python train.py --dataset="regions of photos with short descriptions (Visual Genome)" --arch="unet" --norm="groupnorm" --widths=[96, 192, 288] --scale_shift_norm=true --upsampling="nearest_conv" --decay_fraction=0.3 --weight_decay=0.03 --adamw_weight_decay_other_params=0.01
Rows from block 6 of a small image diffusion model, named by matrix and row number. Rows with one number belong to one channel. Each number is 128 + 32 x the weight over its row's rms, rounded and kept within 0 to 255. All counts start at 0. After the name is the row's rms in percent of the matrix's.
After each channel's rows are labels from the 100 images, of 14848 (inputs lightly noised), where the channel reaches its highest value: "patch colour" is the nearest of a few named colours to the mean colour under the peak. Only what is clearly more common there than usual is listed. The data: regions of photos with short descriptions (Visual Genome). In brackets: how many of the 100, against the usual share in percent.
# convs0: first 3x3 conv (model.decb.0.0.convs.0.weight, 192x384x3x3, standardized in use, each kernel summed), inputs 0-127
# convs1: second 3x3 conv (model.decb.0.0.convs.1.weight, 192x192x3x3, standardized in use, transposed, each kernel summed), outputs 0-95

convs0.65 091 [138 129 132 124 124 112 127 150 119 135  82  89 121 115 130  87 122 175 126 139  84 144 154 134  99 152 130 155 122  92 116 136 132 101  76 126 136 159 166 159 119 111 127 139 117 101 124 144  89 120 117 158 120 135  93 105 146 136 120  66 118 100  95  98 103 132 113 126 133 127 136 139 174 130 116 120 121 123 104 167 127 121  97 169 144 133 124 136 130 158 120 116 118 141 116 179 161  89 168 164 159 161 106 191 186 127 101 141 162 118 141  68 136 127 158 105 132 163 130 132 150 149 142 165 109  98 140 121]
convs1.65 089 [135  34 141 132 127 131 107 118 126 104 140 123 121 131  84 189 146 115 167 107 113 168 150 150 121 189 154 167  87 133 127 135 154  64 128 135 101 128 146 117 128 134 163  70  76 113  98 131  94 133  83  92 121 229 140  95 176 104 148 134 112  74 124 150  80  83 110  71  89  81 126  72 120 179  83 137 152  91 151 127  99 124 120  89 109 122  64 159 142 154 142 138  85 116 146 181]
patch colour: grey (63 vs 33.8)

convs0.136 101 [134 134 152 109  94 143 111 131 155  71 124 107 107 144 105 146 142 172 109 129 110 109 110  93 124 131 193 142 109 178 106 152 118 129 127  82 137 124 145 123 141 102 168 119 141 146 118 110  87 160 164 117 133 130 139 128 130 107  89 129 111  19 147 118  40 120 131 121 121  96 124 126 138 175  45 115 117 125  94  87 136 155 177 156 136 152 125 119 128  71 178 158 101  97 117 132 110 130 118 117 101 175 142 189 140  69 127 124 124 108 123 152 137 148 124 152 117  77 107 106 126 127  57  98 169 161 104 102]
convs1.136 085 [121 193 172  90 165 185 107 134 130 138 178 142 189 130 137 162 124 126 124 186 119 103 152  75 112 124 112 155  84 147 170 124 172 138 115 121 146 122 102 115  78 149 100  90 154 138 169  99  87 160  96 102 132 106 123 152 148 150  94 163 126 114 158 157 148 153 122 122 131 153  65  96 100 167 112 106 129 180 140 163 103 179 139 110  66 127 132 121 172  66 177 101  83 193 162 116]
patch colour: white (84 vs 5.9)

convs0.167 115 [146 157 112 103 119 132 119 137  78 102 114  96 117 114 117 145 122 116 153 152 117 113  65  99  91 144 251  94 119 153 100 167 120 127 159 141 116 101 132 122  74 130  99 158  64 105 124 134 157  57 126 163  97 118 103 112  89 116 112 155 132 151 115  84 199 129 165 145 141  79 103  94 199  77 105 119 116 104 142 144  95 142  93  83 122 157  97  97  91 131 123 115  95 120  87 139 132 126  97 129 149 176 136 107 137 184 176  97  86 172 126 131 116 184 107 111 120 131 108 195  90 136 124 166 131 112 153 159]
convs1.167 093 [111 162 125 134 143 116 120 128  85  94 171  61 112 111 120 173 125 161 198 118  94 128 151 102 118 129 100 127 131 167 173 133 122 154 129  89 149  86 157 117 178 156 109 189 155  58 202 128 149 166 113 119 140 162 112 125 101 151 120  48 206 141  89 171 104 108 159 107 137  84 129  69 153 132 128 136  94  53 121 135  76  81 141 120 106  97 101 157 130 127 122 108 101 157 129 114]
patch colour: black (99 vs 13.4)

convs0.22 097 [136 138 111 133 115 113 161 160 150 127 219 148 155 147 122  96 130 156 142 213 136 144 182 126 145 157 110 125 143 149 137 164 158 133 201 203 185 158 131 138 113  66 121 142 143 122 179 119 197 126 130 170 116 118 129 190 159 158 193 145 113  59 119 174 184 168 211 102 153 162 154 160 165 124 109 116 120 117 120 183 114 161 136 220 125 139 131 142 123 142 141 166 179 114 156 173 103 113 120  99  71 112 116 149 117 105 123  96  89 110 133 141 123  65 135  95  95 143 124 155 130 152 180 156 117 121 116 110]
convs1.22 089 [145  89 136 106  96 135 112 129 167 115 104 177 138 159 127 157 162 143 175  97 179 125 139 179 135 110 150 140 134 139 121 167  91 120  76 190  95  76 108 126 151 100 193 154 109  81 138 149  97 109 120 114 143 178  81  90 143 159 130 104  83 198 151 171 118 146 210 171 111 104 123 146 121 156 109 154 181 108  75 153 160  97 109 113 175 133 180 244 159  78  80 114 146 161 117 158]
patch colour: white (58 vs 5.9)

convs0.98 143 [135 147 138 143 133 133 138 123 128 125 130 117 133 160 109 134 144 137 119 130 128 138 139 143 125 144 137 113 141 124 121 133 130 132 127 123 124 126 133 129 141 129 121 126 131 135 118 130 124 141 132 128 137 141 132 118 124 130 126 132 110 146 131 130 124 133 140 146 134 121 117 123 120 128 142 127 133 110 136 114 140 137 119 140 144 138 121 141 125 129 123 105 130 139 138 133 142 127 136 130 113 125 110 132 140 121 123 141 123 129 143 122 129 112 110 125 107 120 125 143 121 125 144 125 127 120 130 108]
convs1.98 139 [171 152 110 179 136  94 141 120 159  56 110 141 179  75 133  91 196 141 105 106  96 103 128  35 142 133 171 175 145  78  79  80 136  71 170 127 190 131 126 180 122 139 124 122 131 100  83 152 148 160 151 114 105 131  99 111 117 160 118 139 167 180 143 142  90  96 165 138 128 128 103 123  88 133 100 121 122 114  61 115 102 132 133  92 114  96 119  97 106 182 116  90 100  79 153  48]
patch colour: green (61 vs 0.8)

convs0.153 122 [153 123 144 141 112 148 132 125 121 129 131 148 126 141 118 135 154 134 136 109 129 149 125 141 137 135 151 110 137 134 152 152 138 145 123 107 137 132 141 159 119 119 126 129 126 132 145 138 120 147 116 114 131 139 140 145 145 128 137 151 130 112 172 130 123 156 124 124 140 133 131 138 140 114 127 139 117 117 131 133 116 119 147 152 136 160 134 135 120 139 158 161 117 113 143 146 146 140 132 132 131 102 144 133 122 123 140 117 138 126 115 109 125 116 138 138 152 113 128 149 140 150 123 130 127 124 124 148]
convs1.153 117 [165 132 186 117 114 123 149 171 108 200 119 134 129 128 124 187 153 125 101 172 134 158 130 123 155 158 105 149 135 129 162 124  75 134  86 129 121 153  92 143 101  96 125 158  73 117  30 177  96 175 142 110 144 145 137 134 144 174 128 124 125 117  81 146 145  83 123 139 172 128 128 195 132 122  80 140  60 126 131 129 124 162 159 108 141 137 190 131 129 139 150 133 139 198  99 134]
patch colour: grey (60 vs 33.8)

convs0.3 101 [130 140 101 146 156 112 137 110  95 159 148 127 143 114 123 103 101 144 116 106 110 163 101 135 136 131 158 110 122 135 162  99 123 103 180 206 113 133  90 129 123  85  99 125  94  98  74 116 126 112 152 122 110 146 129 130 113 105 170 221 118  51 173 148  97 147  93 145 138 137 173  94 169  86 122 153 125 110  83 126 128 167 139  84 125 116 152 118 123 164 135 120 118  86 171 123 157 187 141 126 105 136 132  59  91 120 148 112 123 172 139 117 144 142 144 140 148 150 143 145 141 120 147 154 124 146 153 130]
convs1.3 092 [144 160  69 186 112 136 185 191 142 137  76  57 107 126 141 134 133 124 116 156 115  78 111 120 128 156 124 115 177 103 184 145 157 187 121 139 139 140 152 121 120 111 141 104 181 114 122 164  79 183 158  95 181 100 144 128  99 122 113  95 141 150 127 114 171 127 118 126 149 159  96 178 113 105 155 136 168 127 128 108  70 103  87  61 122 155 101 156 154  97 115  99 135 171  90 128]
patch colour: white (33 vs 5.9)

convs0.13 055 [135 101 135 132  68 146 145 113  87  77 102 149 117 127 175 122  95 148 123 120 187 149 120  98 124 170  96 122 111 139 117 159 122 143 136 122 120  91 158 121 141  96 104  86 151 117 179 118 131 124 114  81  80  49 153 142 116 148 141 157 104 115 113 110 147 147  70 102 137 125 138 133  84 157  90 109  99  92 157 168 115 107  74 171 107 145  96 147 148 167 140 123  90  94 163 164 134 136 174 115 139 147 153 119 131 113 122 161 105 124 149 145 147 102 151 152 174 117 106 110 117 138 160 108 115 104 162 116]
convs1.13 101 [142 106  79  80 158  97 165 150 107 101  91  96 145 135  83 223 167  88 140 140  81 103 134 132 141 102 168 154 177  84 136  97 150 169  68 114 143 126 113 108  92 118 112  71 135 156  86  95 147 138 118 116 111 156 148  49  60 144 118  88 120 156  96 181 139 111 121 114 138 127 148 145 167 159  77 117 128 151 147  95 103 139 140 136 110 127 112 135  93 127 160  87 130  99 138 116]
patch colour: orange (47 vs 1.6); yellow (35 vs 0.5)

convs0.101 108 [160 112 125 153 126 141 152 139 145 102 104 121 125 113 129 123 100 128 141 143 128 130 128 134 120 138 126  98  81 151 137 126 140 140 136 122 154 137 115 119 145 117 111 138 124 110 122 123 155 155 126 109 114 125 130 124 134 130 157 123 121 147 127 156 115 122 145 140 139 146 111 148 151 114 118 138 146 135 121 129 125 112 140 127 121 137 140 127 151 123 137 127 118 130 150 119 147 136 114 179 128 120 122 130 110 123 116 133 153 154 147 149 132 130 140 129  94 129 143 180 137 153 134 120 143 120 141 145]
convs1.101 131 [ 98 160 159  71  80  97 108 168 112 149 122 145  69 102 137 158 105 157 179 172 105 147 146  98  81 106 118 116 122  95 143 103 156 156  98 130  75 163 149 146 168 123 106 128 112 192 121  57 148 125 111 161 110 147 200 144 106 125  92 149 106 146 151 153 106 132 106 105 138 152 157 132 211 139 103  85 177 124 128 144 115 101 121 172 160  93 178  92 209 157 124 125 143 148 153  96]
patch colour: orange (53 vs 1.6); red (42 vs 0.8)

convs0.120 102 [134 152 148 160 113 130 156 136 134 128 148 139 151 124 125 114 139 187 153 136 132 119 126 137 108 139  95 123  96 181 143 161 156 109 139 130 117 103 127 121 157 101 105 140 155 114 163 123 176 159 121  92 123  88 109 182  83 146 142 126 106  65 132  91  78 133 146 105 142 122 136 111  83 159 105 147 133 113 147  80 156 152 123  83 140 117 142 153 134 131 122 130 124 128 150 166 124 136 137 120 148 135 129 139 159 139 143  97 133 143 134 117 159 148 131 124 166 131 108 114  79  80 138 130 159 111 147 123]
convs1.120 099 [127  92 141 101 175 132 113 139 113 106 132 117 130  78 153  39 120 151 180 168 117 102 164 158  92  85 126 138 120 102 148 107 137 180 136 155  80 119 157 157 141 110 122 111 135 127 159  79 105 160 136 150 145 110 146 100 126 116 173  84  76 155 165 168 102 156  73  74 125 151 143 128 101 112 157 102 136 113 146 134 154 113 147 196 138 141 150 154 187 123 135 137 141  81 114 103]
patch colour: red (48 vs 0.8)

convs0.43 128 [125 130 130 109 143 128 142 143 133 122 134 135 119 134 134 127 106 128 143 131 119 137  99 122 116 145 103  97 101 119 136 124 141 139 120 150 138 128 121 120 118 118 122  99 120 121 114 132 127 132 124 157 113  94 122 123 140 130 142 153 125 117 151 139 128 122 149 134 128 135 120 121 140 140 106 144 138 119 125 131 112 133 119 129 116 152 144 144 140 135 123 131 131 133 107 147 142 129 129 138 145 139 130 113 130 105 129 134 132 142 127 128 119 115 131 140 124 142 132 106 136 137 140 121 149 135 128 150]
convs1.43 131 [111 109 188 134 112 124 127 114 136 158 131 203 122 130  99 188 173 131 113 128 121  46 110 135  89  52 139  82 140 129 132  91 188 137 109 124  82 103 177 152 109 173 181 114  63 139 115 127 129 148 102 114 159 142  82 149 115 152 200 139 125  84 151  99  96  84 142 145 133 114 170 160 149  71 202 118 206 147  91 108 149 151 113 129 125 109 123 128 137 107 126 134  73 113 154 110]
patch colour: grey (76 vs 33.8)

convs0.183 093 [140 135 166 124 133 123 105 157 139  65 115 124 132 143 138 114 144 142 120 124 126 146 103 139 138 132  85 154 150 132 112 120 132 136 137 132 119 182 118 106 126 129 121 143 163 169 155 136 154 131 155 111 154 124 127 150 142 132 146  94 115 125 162 148  81 141 158  90 119 127 166 132 127 170 101 141 156 155 114 153 140 112 111 141 132 121 144 110 141 171  86 148 142 116 106 113 124 117 145 133 133 160 133 165 149 139 129 150 148 114 147 146 114 106 126 148  79 160 126 146 133 108 105  90 145 127 121 122]
convs1.183 094 [ 69 124  90 142  63  84 122  87 185 121 171  72 143 162 163 153 165 148 177 161 162  92 141 176 168 119 112 109 196  95  77 134 153 188 108 158 175  73 130 165 172 152  84  88 156 109  79 146  76  86 200 183  83 138 105 115  93 120 131  86  82 147 168 112 102  66 182 147 100 116 177  99 171 121  73 120 118 118  84  95 135 129 130 124 137 115 132  90 169  60 110 141 170 144  90 107]
patch colour: white (37 vs 5.9)

convs0.83 094 [116 143  91  89 130 125 137 139 138 119 174 150 125  99 122  72 101  72  77 152 126 180 169 118 143 110 113 103 115 174 119 106 138  80 147 123 128 137 131 150 144  74 149 133 143 113 168 125 120 149 123 191 128 171 119 138 116 144 125 128 116 129 109 116 168 132 163 183 148 144 180 130 195  71  72 130 122 111 106 140 152 126 169  62 100 123 125 119 128 141 133 117 140 148 133 139 125 103 145 122 128 141 157 196  98 128 166 148 124 121 120 115 110 107 111 112 182 119 139 122 136 134 126  78 114 104 145 145]
convs1.83 087 [ 83 130 143  98 143 199  52 170 159 121 154 139 150 124 134 144 105 114 119 156 129 137 143 103  99 124 181 110  79 173 165 156 147  86 141 129 123 164 149 131 137 158 114 117 185 105 107 194 148 146 102 149 142 118  98  73 175 118 147 152  71  82 111 190 138  93 125  75  95 110  77 138  93 123 121 159 168 166 143 130 151 129 141 158  77 161 122 145  94 116 127 104 122 125 100 135]
patch colour: white (44 vs 5.9)

convs0.110 096 [108 124 113 122  92 115 137 129 111  79 136 150 116 134 171 101 136 153 138 146 132 131 137 121 111 143 113 117  71 102 147 152 130 160 123 147 143 120 134 137 161 126 140 116 170  94 137 131 131 150 155 115  70 119 112 120 115 128 116 103 114 134 145 128 144 105 133  94 138 132 123 146 143 112  92 114 134 125 116  96 114 117 109 120 123 167 153 122 193 162 110 121 144 111 135 141 117 133 141 133  98 120 136 134 130 128  73 138 149 112 143 106 180  97 107  97  89 159 128 122 119 128 151 138 150 157 124 111]
convs1.110 128 [148 133 138  86 110 115  93 111 113 116 167 131 119 113 112 141 124 124 205  64 133 155 173  78  67 154 166 142 133  93 156 111 161 161 119 127 146 145 149 149 150 124 134 135 174 162 100  61 123 137 138 191 118 108 132 137  77 121 121 120 174 124 141 123 110 168 143 141 157 164 128 182 182 175 126 102 140 105 156 125 151  78 132 142 113  76  98 116 172  51  94  87 146  88 125 148]
patch colour: orange (33 vs 1.6)

convs0.163 071 [145 137 152 122 152 108 133 126 145 146 125 127 126 118 134 119 115 129 137 140 117 130 118 125 130 119 135 158 132 125 119 122 132 113 147 114 120 145 140 129 133 147 116 129 147 142 121 156 144 129 124 160 131 135 139 119 130 121 133 138 121 109 110 131 158 144 137 129 152 120 133 113 146 129 133 151 143 147 118 162 136 168 132 114 134 118 125 150 132 158 144 132 134 129 129 145 148 134 118 119 119 121 106 120 136 148 118 132 124 135 115 138 107 156 121 107 146 137 147 135 142 142 131 106 158 127 102 129]
convs1.163 144 [173  91 184 148 126 139 162 162  91 148  84 125 112 135 122 164  67  58 113 121 205 126  82 133 104  92 120 111 188 167 115 113 176 105 160 115 112  86  36 130 179 143 171 130 123 154 142 104 115 145 121 174  83  95 121 135 131  54  74 145 147 138 158  98 137 111  82 124 123  92 149 188 121 123 110 104 140 175 137 124 114 122  52 124 129 119 109  84 160 164 127 114 182 143  86 171]
patch colour: red (62 vs 0.8)

convs0.186 110 [145 122 137 134 129 128 125 139 146 102  98 100 122 151 127 127 123 117 152 122 111 112 100 123 143 138 113 145 159 133 110 115 124 107 107  99 116 159 111 141 106 145 140 137 154 132 106 122 109 123 117  84 132 139 141 128 111 105 143 129 143 143 117 138 151 123 128  96 105 131 132 135  81 128 151 113 136 147  93 107 149 154 137 104 153 115 139 138 127 111 122  93 124 117  92  91 142 110 130 127 157 121 119 119 141 155 150 116 140 113 120 137 107 157 100 115 113  99  93 129 150 117 103  68 157 115 119 139]
convs1.186 103 [ 77 242  94  94 136 139 140 100  85 135 174  55 119 149 135  62  51  92 134 129  91 187 169 132 120 142 112 115  75 143 152 166 147 161 158 168 185  94 116  95 141 121 130 170 140  91 151 166 142 161 133 147 143 128 136 171 139  94 112 133 130 121 153 139 127 123 121 141 104 116 142 144  93 128 124 158 117 138 126 162 120  98 124  97 112 186 107 144 107 175 109  84 107 147 156 130]
patch colour: red (25 vs 0.8)

convs0.27 092 [113 151 148 139 133 127 146 123 122 134 183 190 133 138 183 144 147 117 113 116 130 146 132 107 128 148 175 170 142 140 176 101 150 114 137 159 161 148  86 135 163 126 137 130 142 100 160 137 140 153 136  57 146 145 121 146 141 143 110 157 141 137 143 136 155 138 131 133 113 143 152  99 141 122 113 134 113 140  82  82 135 135 133 107 147 108 136 138 161 136 160  88 127 140 137 148 103 128 130 131 151 120 134 122 118 130 143 140  98 128 116 109 111 130 120 153  64 111 103 155 119 113  87 112 125 114 159 100]
convs1.27 089 [122 159 103  71 147 152 126 162 134 166 131 156 171 118 101 152 147 172  93 170 151  99 161 146 128 139 136 176 112 115 155  79 122 144 139 201 107  98 130  56 180 138  99  99 171  99 116 117  92 116 152 184 129 115  85 154 175 161 124 114 185 129  87 123 143  84 114 151 123 162 115  78  91 123 127 107 109 119 142 143 147  80  24 124 101 107  90 107 164 111 117  85 159 101 200 101]
patch colour: red (47 vs 0.8)

convs0.26 107 [131 119 123 115 122 122 139 100 126 145 144 104 122 158 152 122 151 104 136 119 134 128 104 140 120 151  77 130 172 142 113 102 150 126 142 113 119 129 110 119 131 142 142 112 145 117 135  99 114 106 140 140 118 150 136 125 147 117 141 127 154 178 107 118  92 148  83  80 114 124 120 139 150 149 113  88 124 143 133 181 129 135 137 180 121 145 141 129 143 141 128 207 104 138 102 119 109 136 119 125 142 113 130 156 129 113 119 165 115 163 125  85 105 157 125 124 115 102 110 127 164 151 122 115  80 129 157 153]
convs1.26 108 [166 148 121 112 179 112 169 124 175 110 177  79  85 129 179 164  83  98 186 122 141  74  65 119 108 142  84 105 145 188 124 215 151  92 119 119 150 118 134  68 140 107 126  65 138  91 120 171 137  90 152 131  94 143  66  76 124 106 132 103 132 126 206 151  91 157 127 174 167 122 132 144 139 104 121 111  94 185 164 124 161 163 116 139 133 152 144 142 132 151 132 130 105  73 128 155]
patch colour: green (26 vs 0.8)

convs0.30 106 [146 121 132 135 130 114 133 142 115 135 113 128 139 128 109 141 134 122 138 123 127 107 124 120 122 121 110  89  92 133 135 131 146 118 116 122 136 122 136 129 126  96 116 118 112  74 100 154 143 119  98 126 108 104 139 137 110 131 129 151 135 109 136 117 114 132 128 112 135 147 123 129 163 118 100 149 148 100 100 105 136  90 137 107 134  94 116 135 138  97 134 133 103 133 138 118 137 128 111 116 133 111 127 125 123 107  98 109 135 115 115 117 111 116 130 124 151 182 126 137  99 128 108 151 147 110 138  91]
convs1.30 103 [134  90 117 108  69 100  99 120 148 120 143 133  54 111 138 112 112 159 101  81 124 120 104 148 141 157 109 125 123 156  61 130 130 183  92  44  71 160 119 100 117 131 124 169  87 131 168  95 132 119 104 158 136 160 134 143 127 159 148 180 171 151  84 187 196 118 164 109 158 181 214 110  89 159 187 117 132 132 115 147 178  85 158 112 156  57 129 116 147 161 105 132 181 103 125 130]
patch colour: orange (25 vs 1.6)

convs0.33 095 [ 79  91 151 134  99 105 148  81 127 147 123 146 143 112 113  96 120 113  81 123 122 117  87 168 119 136  99 141 155 158 165 105 155 165 158 136 159 129 123  72 112 123 128 145 116 112 145  66  98 107  83  12 140 138 136 117  84 159 134 110 112  90 120  96 134 130 114  67 159 112 149  93  83 143 129  99  94 147 165 141 143 127 130 179 167 122 141 129 126 185 115  86 137  92  96  63 124 105 152 124 116 120 168 124 107  95 101 133 153 119 118 126 145 143  76 139 141  97 132 146  94 125 179 117 118 139 181 102]
convs1.33 095 [163 136  94  83 104 105  94 106 151 144  99 139 125 111 124  75 150 130  75 116 101 206 122 131 136 126  78 196 123 181  99 206 155  98 119  76 150 104 132 128 124 143 160 135 111 100 150 119 166 126 105  71 182 159 154 181  81 145 156 156 133 106 162  19 146  77 126 108 122 142 149 138 188 172 140 100 115 143 110  99 107 131  88  86 149 133 153 130 111 125 143 214 154  94 118 134]
patch colour: white (51 vs 5.9)

convs0.42 092 [134 105 144 131 106 152 177 124 130 124 106 159 161 131 144 108 135 174 142 154 151 144 136 149 143 167 121 104  87 152 133 155 152 158 147 109 173 121 167 115 135 114 131  95 120 103 131 116 139 144 106 118  86  39 133 141 104 156 150 139 101  72 152 127 136 158 111 109 177 155 151 157  90 144  69 155 122 107 116 141 113 108  90 144 122 130 130 163  97 152 129 100 127  99 171 139 146 145 153 113 167 127 141 133 149 151 123 138 136 112 141 143 165  53 113 139 174  69 114 113  89 128 142 121 167 106 159 147]
convs1.42 144 [170 140 105 197 187 135 145  93 146  97 118 129 173 181 126 135 168 128  95 106 124 102 106 149 162 104  96 154 190 129  32 158  65  54 133 119 214 129 140 113  97 107  90 100 101  68  94 159 154 148 111 115 103 145 108 126  98  71  88  96 158 128 192 124 167 109 142 196 142  89 104 116 133 118 121 128 129 141 123 125 124 150 172  96 120 147 114 138  77 183 205 114 130 108 105 124]
patch colour: green (40 vs 0.8)

convs0.75 130 [133 131 125 130 138 130 109 115 136 125 128 110 107 134 147 113 123 127 125 118 123 120 120 108 121 143 109 106  75 104 109 142 114 118 128 134 120 148 108 104 128 144 130 104 105 151 124 113 116 128 128 123 118 133 128 113 116 109 127 115 122 155 117 130 113 123 140 118 120 124 107 126 104 113 124 119 111 126 118 122 112 115 150 141 112 122 107 110 126 131 136 132 146 116 125 114 125 115 121 137 113 137 111 115 127 121 100 157 118 121 139 112 104 108 120  97 117 137 126  87 123 123 126 111  99 140 137 119]
convs1.75 131 [ 91 116 147 179  49 122 107  92 106 166 102 151 119 145 145 131 139 138 109 151 167 113  84 129 111 170  94 105 128 127 136  98 135 126 132 102  70 170 106 105 104 202 174 118  61 145 111 161 160 139 115 160  50 135 120 115 134  90 167 103 151 170 160 140 114 108 117 122 147  95  95 170 228 100 114 129 173  86 108 160 175 144 117 109 118 127 126 148 142 157  93 161 115 166 120 138]
patch colour: grey (70 vs 33.8)

convs0.28 055 [124 123 134 120 126 145 112 113 148 101  98 113 130 113 170 111 133 121 152 141 138 131 112 130 113 136 126 116 109 155 157 151 119 143 146 156 135 138 128 118 125 151  98 112 113 108 127 100 139 149 118 124 129 109 149 135 137 149 122 158 134 114 135 134 120 141 148 113 136 103 118 126 145 152 136 117 139 112 161 178 135 122 130 173 102 142 116 117 172 150 116 165 110 134 119 121 130 146 137 124 136 125 136 133 100 118 138 149 115 142  97 139 120  92 128 127 123 128 134 127 112 115 109 119 109 130 132 118]
convs1.28 106 [114 151 120 109 110  96 139 145 158  81 183  78 144 142 158 177 153 124 134 108 115  77 104  58 118 126 147 140 131 112  48 107 135 119 163 136 120  67 145 143 142 167  73 150  99  84 129 106 148 132 186  64 103 151 111 150 144 163 129 132 117 175 152 205 122  48 125 157 149 143  87 136 106 102  85 105 147  85  80 115  35 123 113  95 145  74 133 116  79 134 107  90 107 177 137 154]
patch colour: green (58 vs 0.8)

convs0.122 079 [117 116 117 106 128 128 109 110 106 129 107 136 118 121 168 173 119 150 159 112 110 127 125 120 125 120 123 137 104 109 121 103 127 112 164 138 109 114  89 117 112 166 128 169 117 139 131 121 129 163 163  56 113 162 155 101 132 108 120 125 129 151 104 108 115 111 111 125  94 106 147 130 140 155 124 119 120 112 126 136 136 111 118 153 122 110 139 111 126 124 128 128 101 151  96 110 130 127 153 132 128 132 138 126 140 116 112 140 124 124 110 149 133 108 115 109 124 128 116 145 134 119 108 122 150 170 109 118]
convs1.122 106 [ 85  95 132 186 104 121 147 175 171 112  97 116 182 204 115  80 113  75 121 187 154 111 134 160 118  93 170 135 158 144 176  86  91 122 160 123  53 120 129 131 129 165 146 152 130  55 152 142 112 160 153 141 110 129  88 114 139 153 148 111 141  72  90 116  56  96 162 106 113 120 114 142 113 117 150 208  78 113 143 154 181 145 120 157 132 143 146 161 159 124  79 157  88 122 177 109]
patch colour: grey (74 vs 33.8)

convs0.117 096 [128 170 124 128 144 118 149 134 145 151 170 157 110 134 107  94 138 154 140 133 123 158 148 128 126 166 180 125 103 145 117 126 126 123 123 135 150  97 169 137 105  94 108 104 106 137 117 106 141 132  94 114 154 100 122 146 145 123 144 135 125 102 119 160 117 151 175 143 136 129 108  98 124 133 133 157 122 123 155 115 106 132 116 116 138 149 129 135 142 124 131 155 167 158 156 159 125 154 141 104 131  85 105 123  91 146 125  63 133 123 129  93 130 126 104 140 160 144 119 127 150 119 129 123 124 136 145 136]
convs1.117 094 [ 98 155 128 107 165 124 140 125 116  96 124  87 130 137  57 120 123 100  59 133 110 165 115 149  97 127 128 131 165  68 142 116  88 188 109 151 127 101 148  29  95 151 188 155 165 145 196 151 146 201 159  93 102 144 109  40 135 160 115 159 172 110 134  57 130 132 139 123  98 131 120 131 119 154 135 156  83 128 111 165 198 135 117 111 133 135 125 152 158 181 114 112 125 182 138 114]
patch colour: grey (62 vs 33.8)

convs0.149 093 [130 141 123 137 150 140 153 134  98 132 108 101 129 139 106 116  79 128 136 146 113  97  67  97  91 124  97 113 142 127 159 149 126  94 112 133 137 101  94  90  96 108 113 134 115  87  85 130 122 109 131 182 186 140 124 112  89 110 102 157 137 142 143 142 209 161 144 125 138  93 115 114  68  85 176 110 129 110  92 129 123  90 100 150 175 155 131 107 121 133 144 165 141 135 117 109 144 122 117 159 116 118 127 104  89 169 109 152 131 144 103 172 105 190 156 102  85 115 148 116  85  98 166 125 114 133 122 135]
convs1.149 086 [155  96 154 128  55 117 106 129 155 179 148 136  83 135 140 106 103  79 118 118 127 146  98 109 124 131 156 112  43 171 121 112 147 188 104 130 115 137 171 137 137 132 119 160 101 145 138  93 124  98 104 145 141 122 155 166 129 123 155  77 108 100 139 104 108 138 103 125 129 118 160 111 156 169 159 175 127 118  52  88  41 108 150 161 147 107  98 150 118 100  66 120 154 107 188 126]
patch colour: white (48 vs 5.9); pink (29 vs 9.9)

convs0.20 109 [133 141 131 134 173 118 132 112 116 114 165 145 120 131 164 123 138  64 120 131 119 134 135 127 125 138 165 159 135 141 131 112 104 135 142 162 144 167 145 143 149 140 128 119 145 149 146 127 114 139 149 124 157 140 154 125 171 180 107 127 126 128 134 156 148 148 134 151 120 156 140 167 126 108 116 130 136 134 126 169 161 154 125 171 119 137 115 142 111 147 141  93 129 141 133 156 137 155 114 140 114 103 152  98 109 134  82  96 101 112  72 121 143 146 121 144 158 124 157 106 144 151 125 145  73 132 135 138]
convs1.20 107 [ 67 178  78 103 180 175 127 132 220 114 172 132 170 137 128  94 137 106 146 105 158 135 138 100 116 112 143 144 144 147 165 136  75  76 140 174 154  94 139 129 187 137 149 123 114 148 145 133  80 108 121 136 165 110  90  67  40 123  96 166 114 109 110  62  88 170 148 167 104 120  87 129 105 115 101 119 104 130 134 115 127 153 160 132 119 123 124 112 194 103 157 163  90 179 100  95]
patch colour: black (36 vs 13.4)

convs0.114 126 [140 117 129 131 140 163 141 145 150 140 140 135 135 135 122 147 121 166 150 132 131 104 142 119 137 132 117 109 125 113 108 124 135 130 123 131 137 140 136 124 105 132 127 127 102 141 113 138 165 143 122 146 126  95 135 117 128 122 140 127 131 137 141 138 164 128 154 137 128 137 112 135  75 139 120 142 144 109 126 116 123 142  99  62 152 123 129 128 145 105 132  99 138 124 125 115 132 128 121 137 132 137 107 118 128 129 124 144 140 120 125 158 136 124 131 142 144 125 133 130 120 139 134 114 160 140 132 131]
convs1.114 133 [118  92 152 124 146 140  86 151 119 213 109 169  72 124 129 109 171 181 171 121 155 166 161 129  92 142 116 142  85 140 165 103 166 122 117 117 106 144 111  91 195 112 144 125 163 128 155 118 170  95 151 160 142 115 139 103 151 140 123 156 107 173 159  75 127 138 107  93 171 178 142 113 107 112 173 100 170 111  98 135 199 123  86 147 109 161  86 103 181 143 132 155 133 106 131 150]
patch colour: red (86 vs 0.8)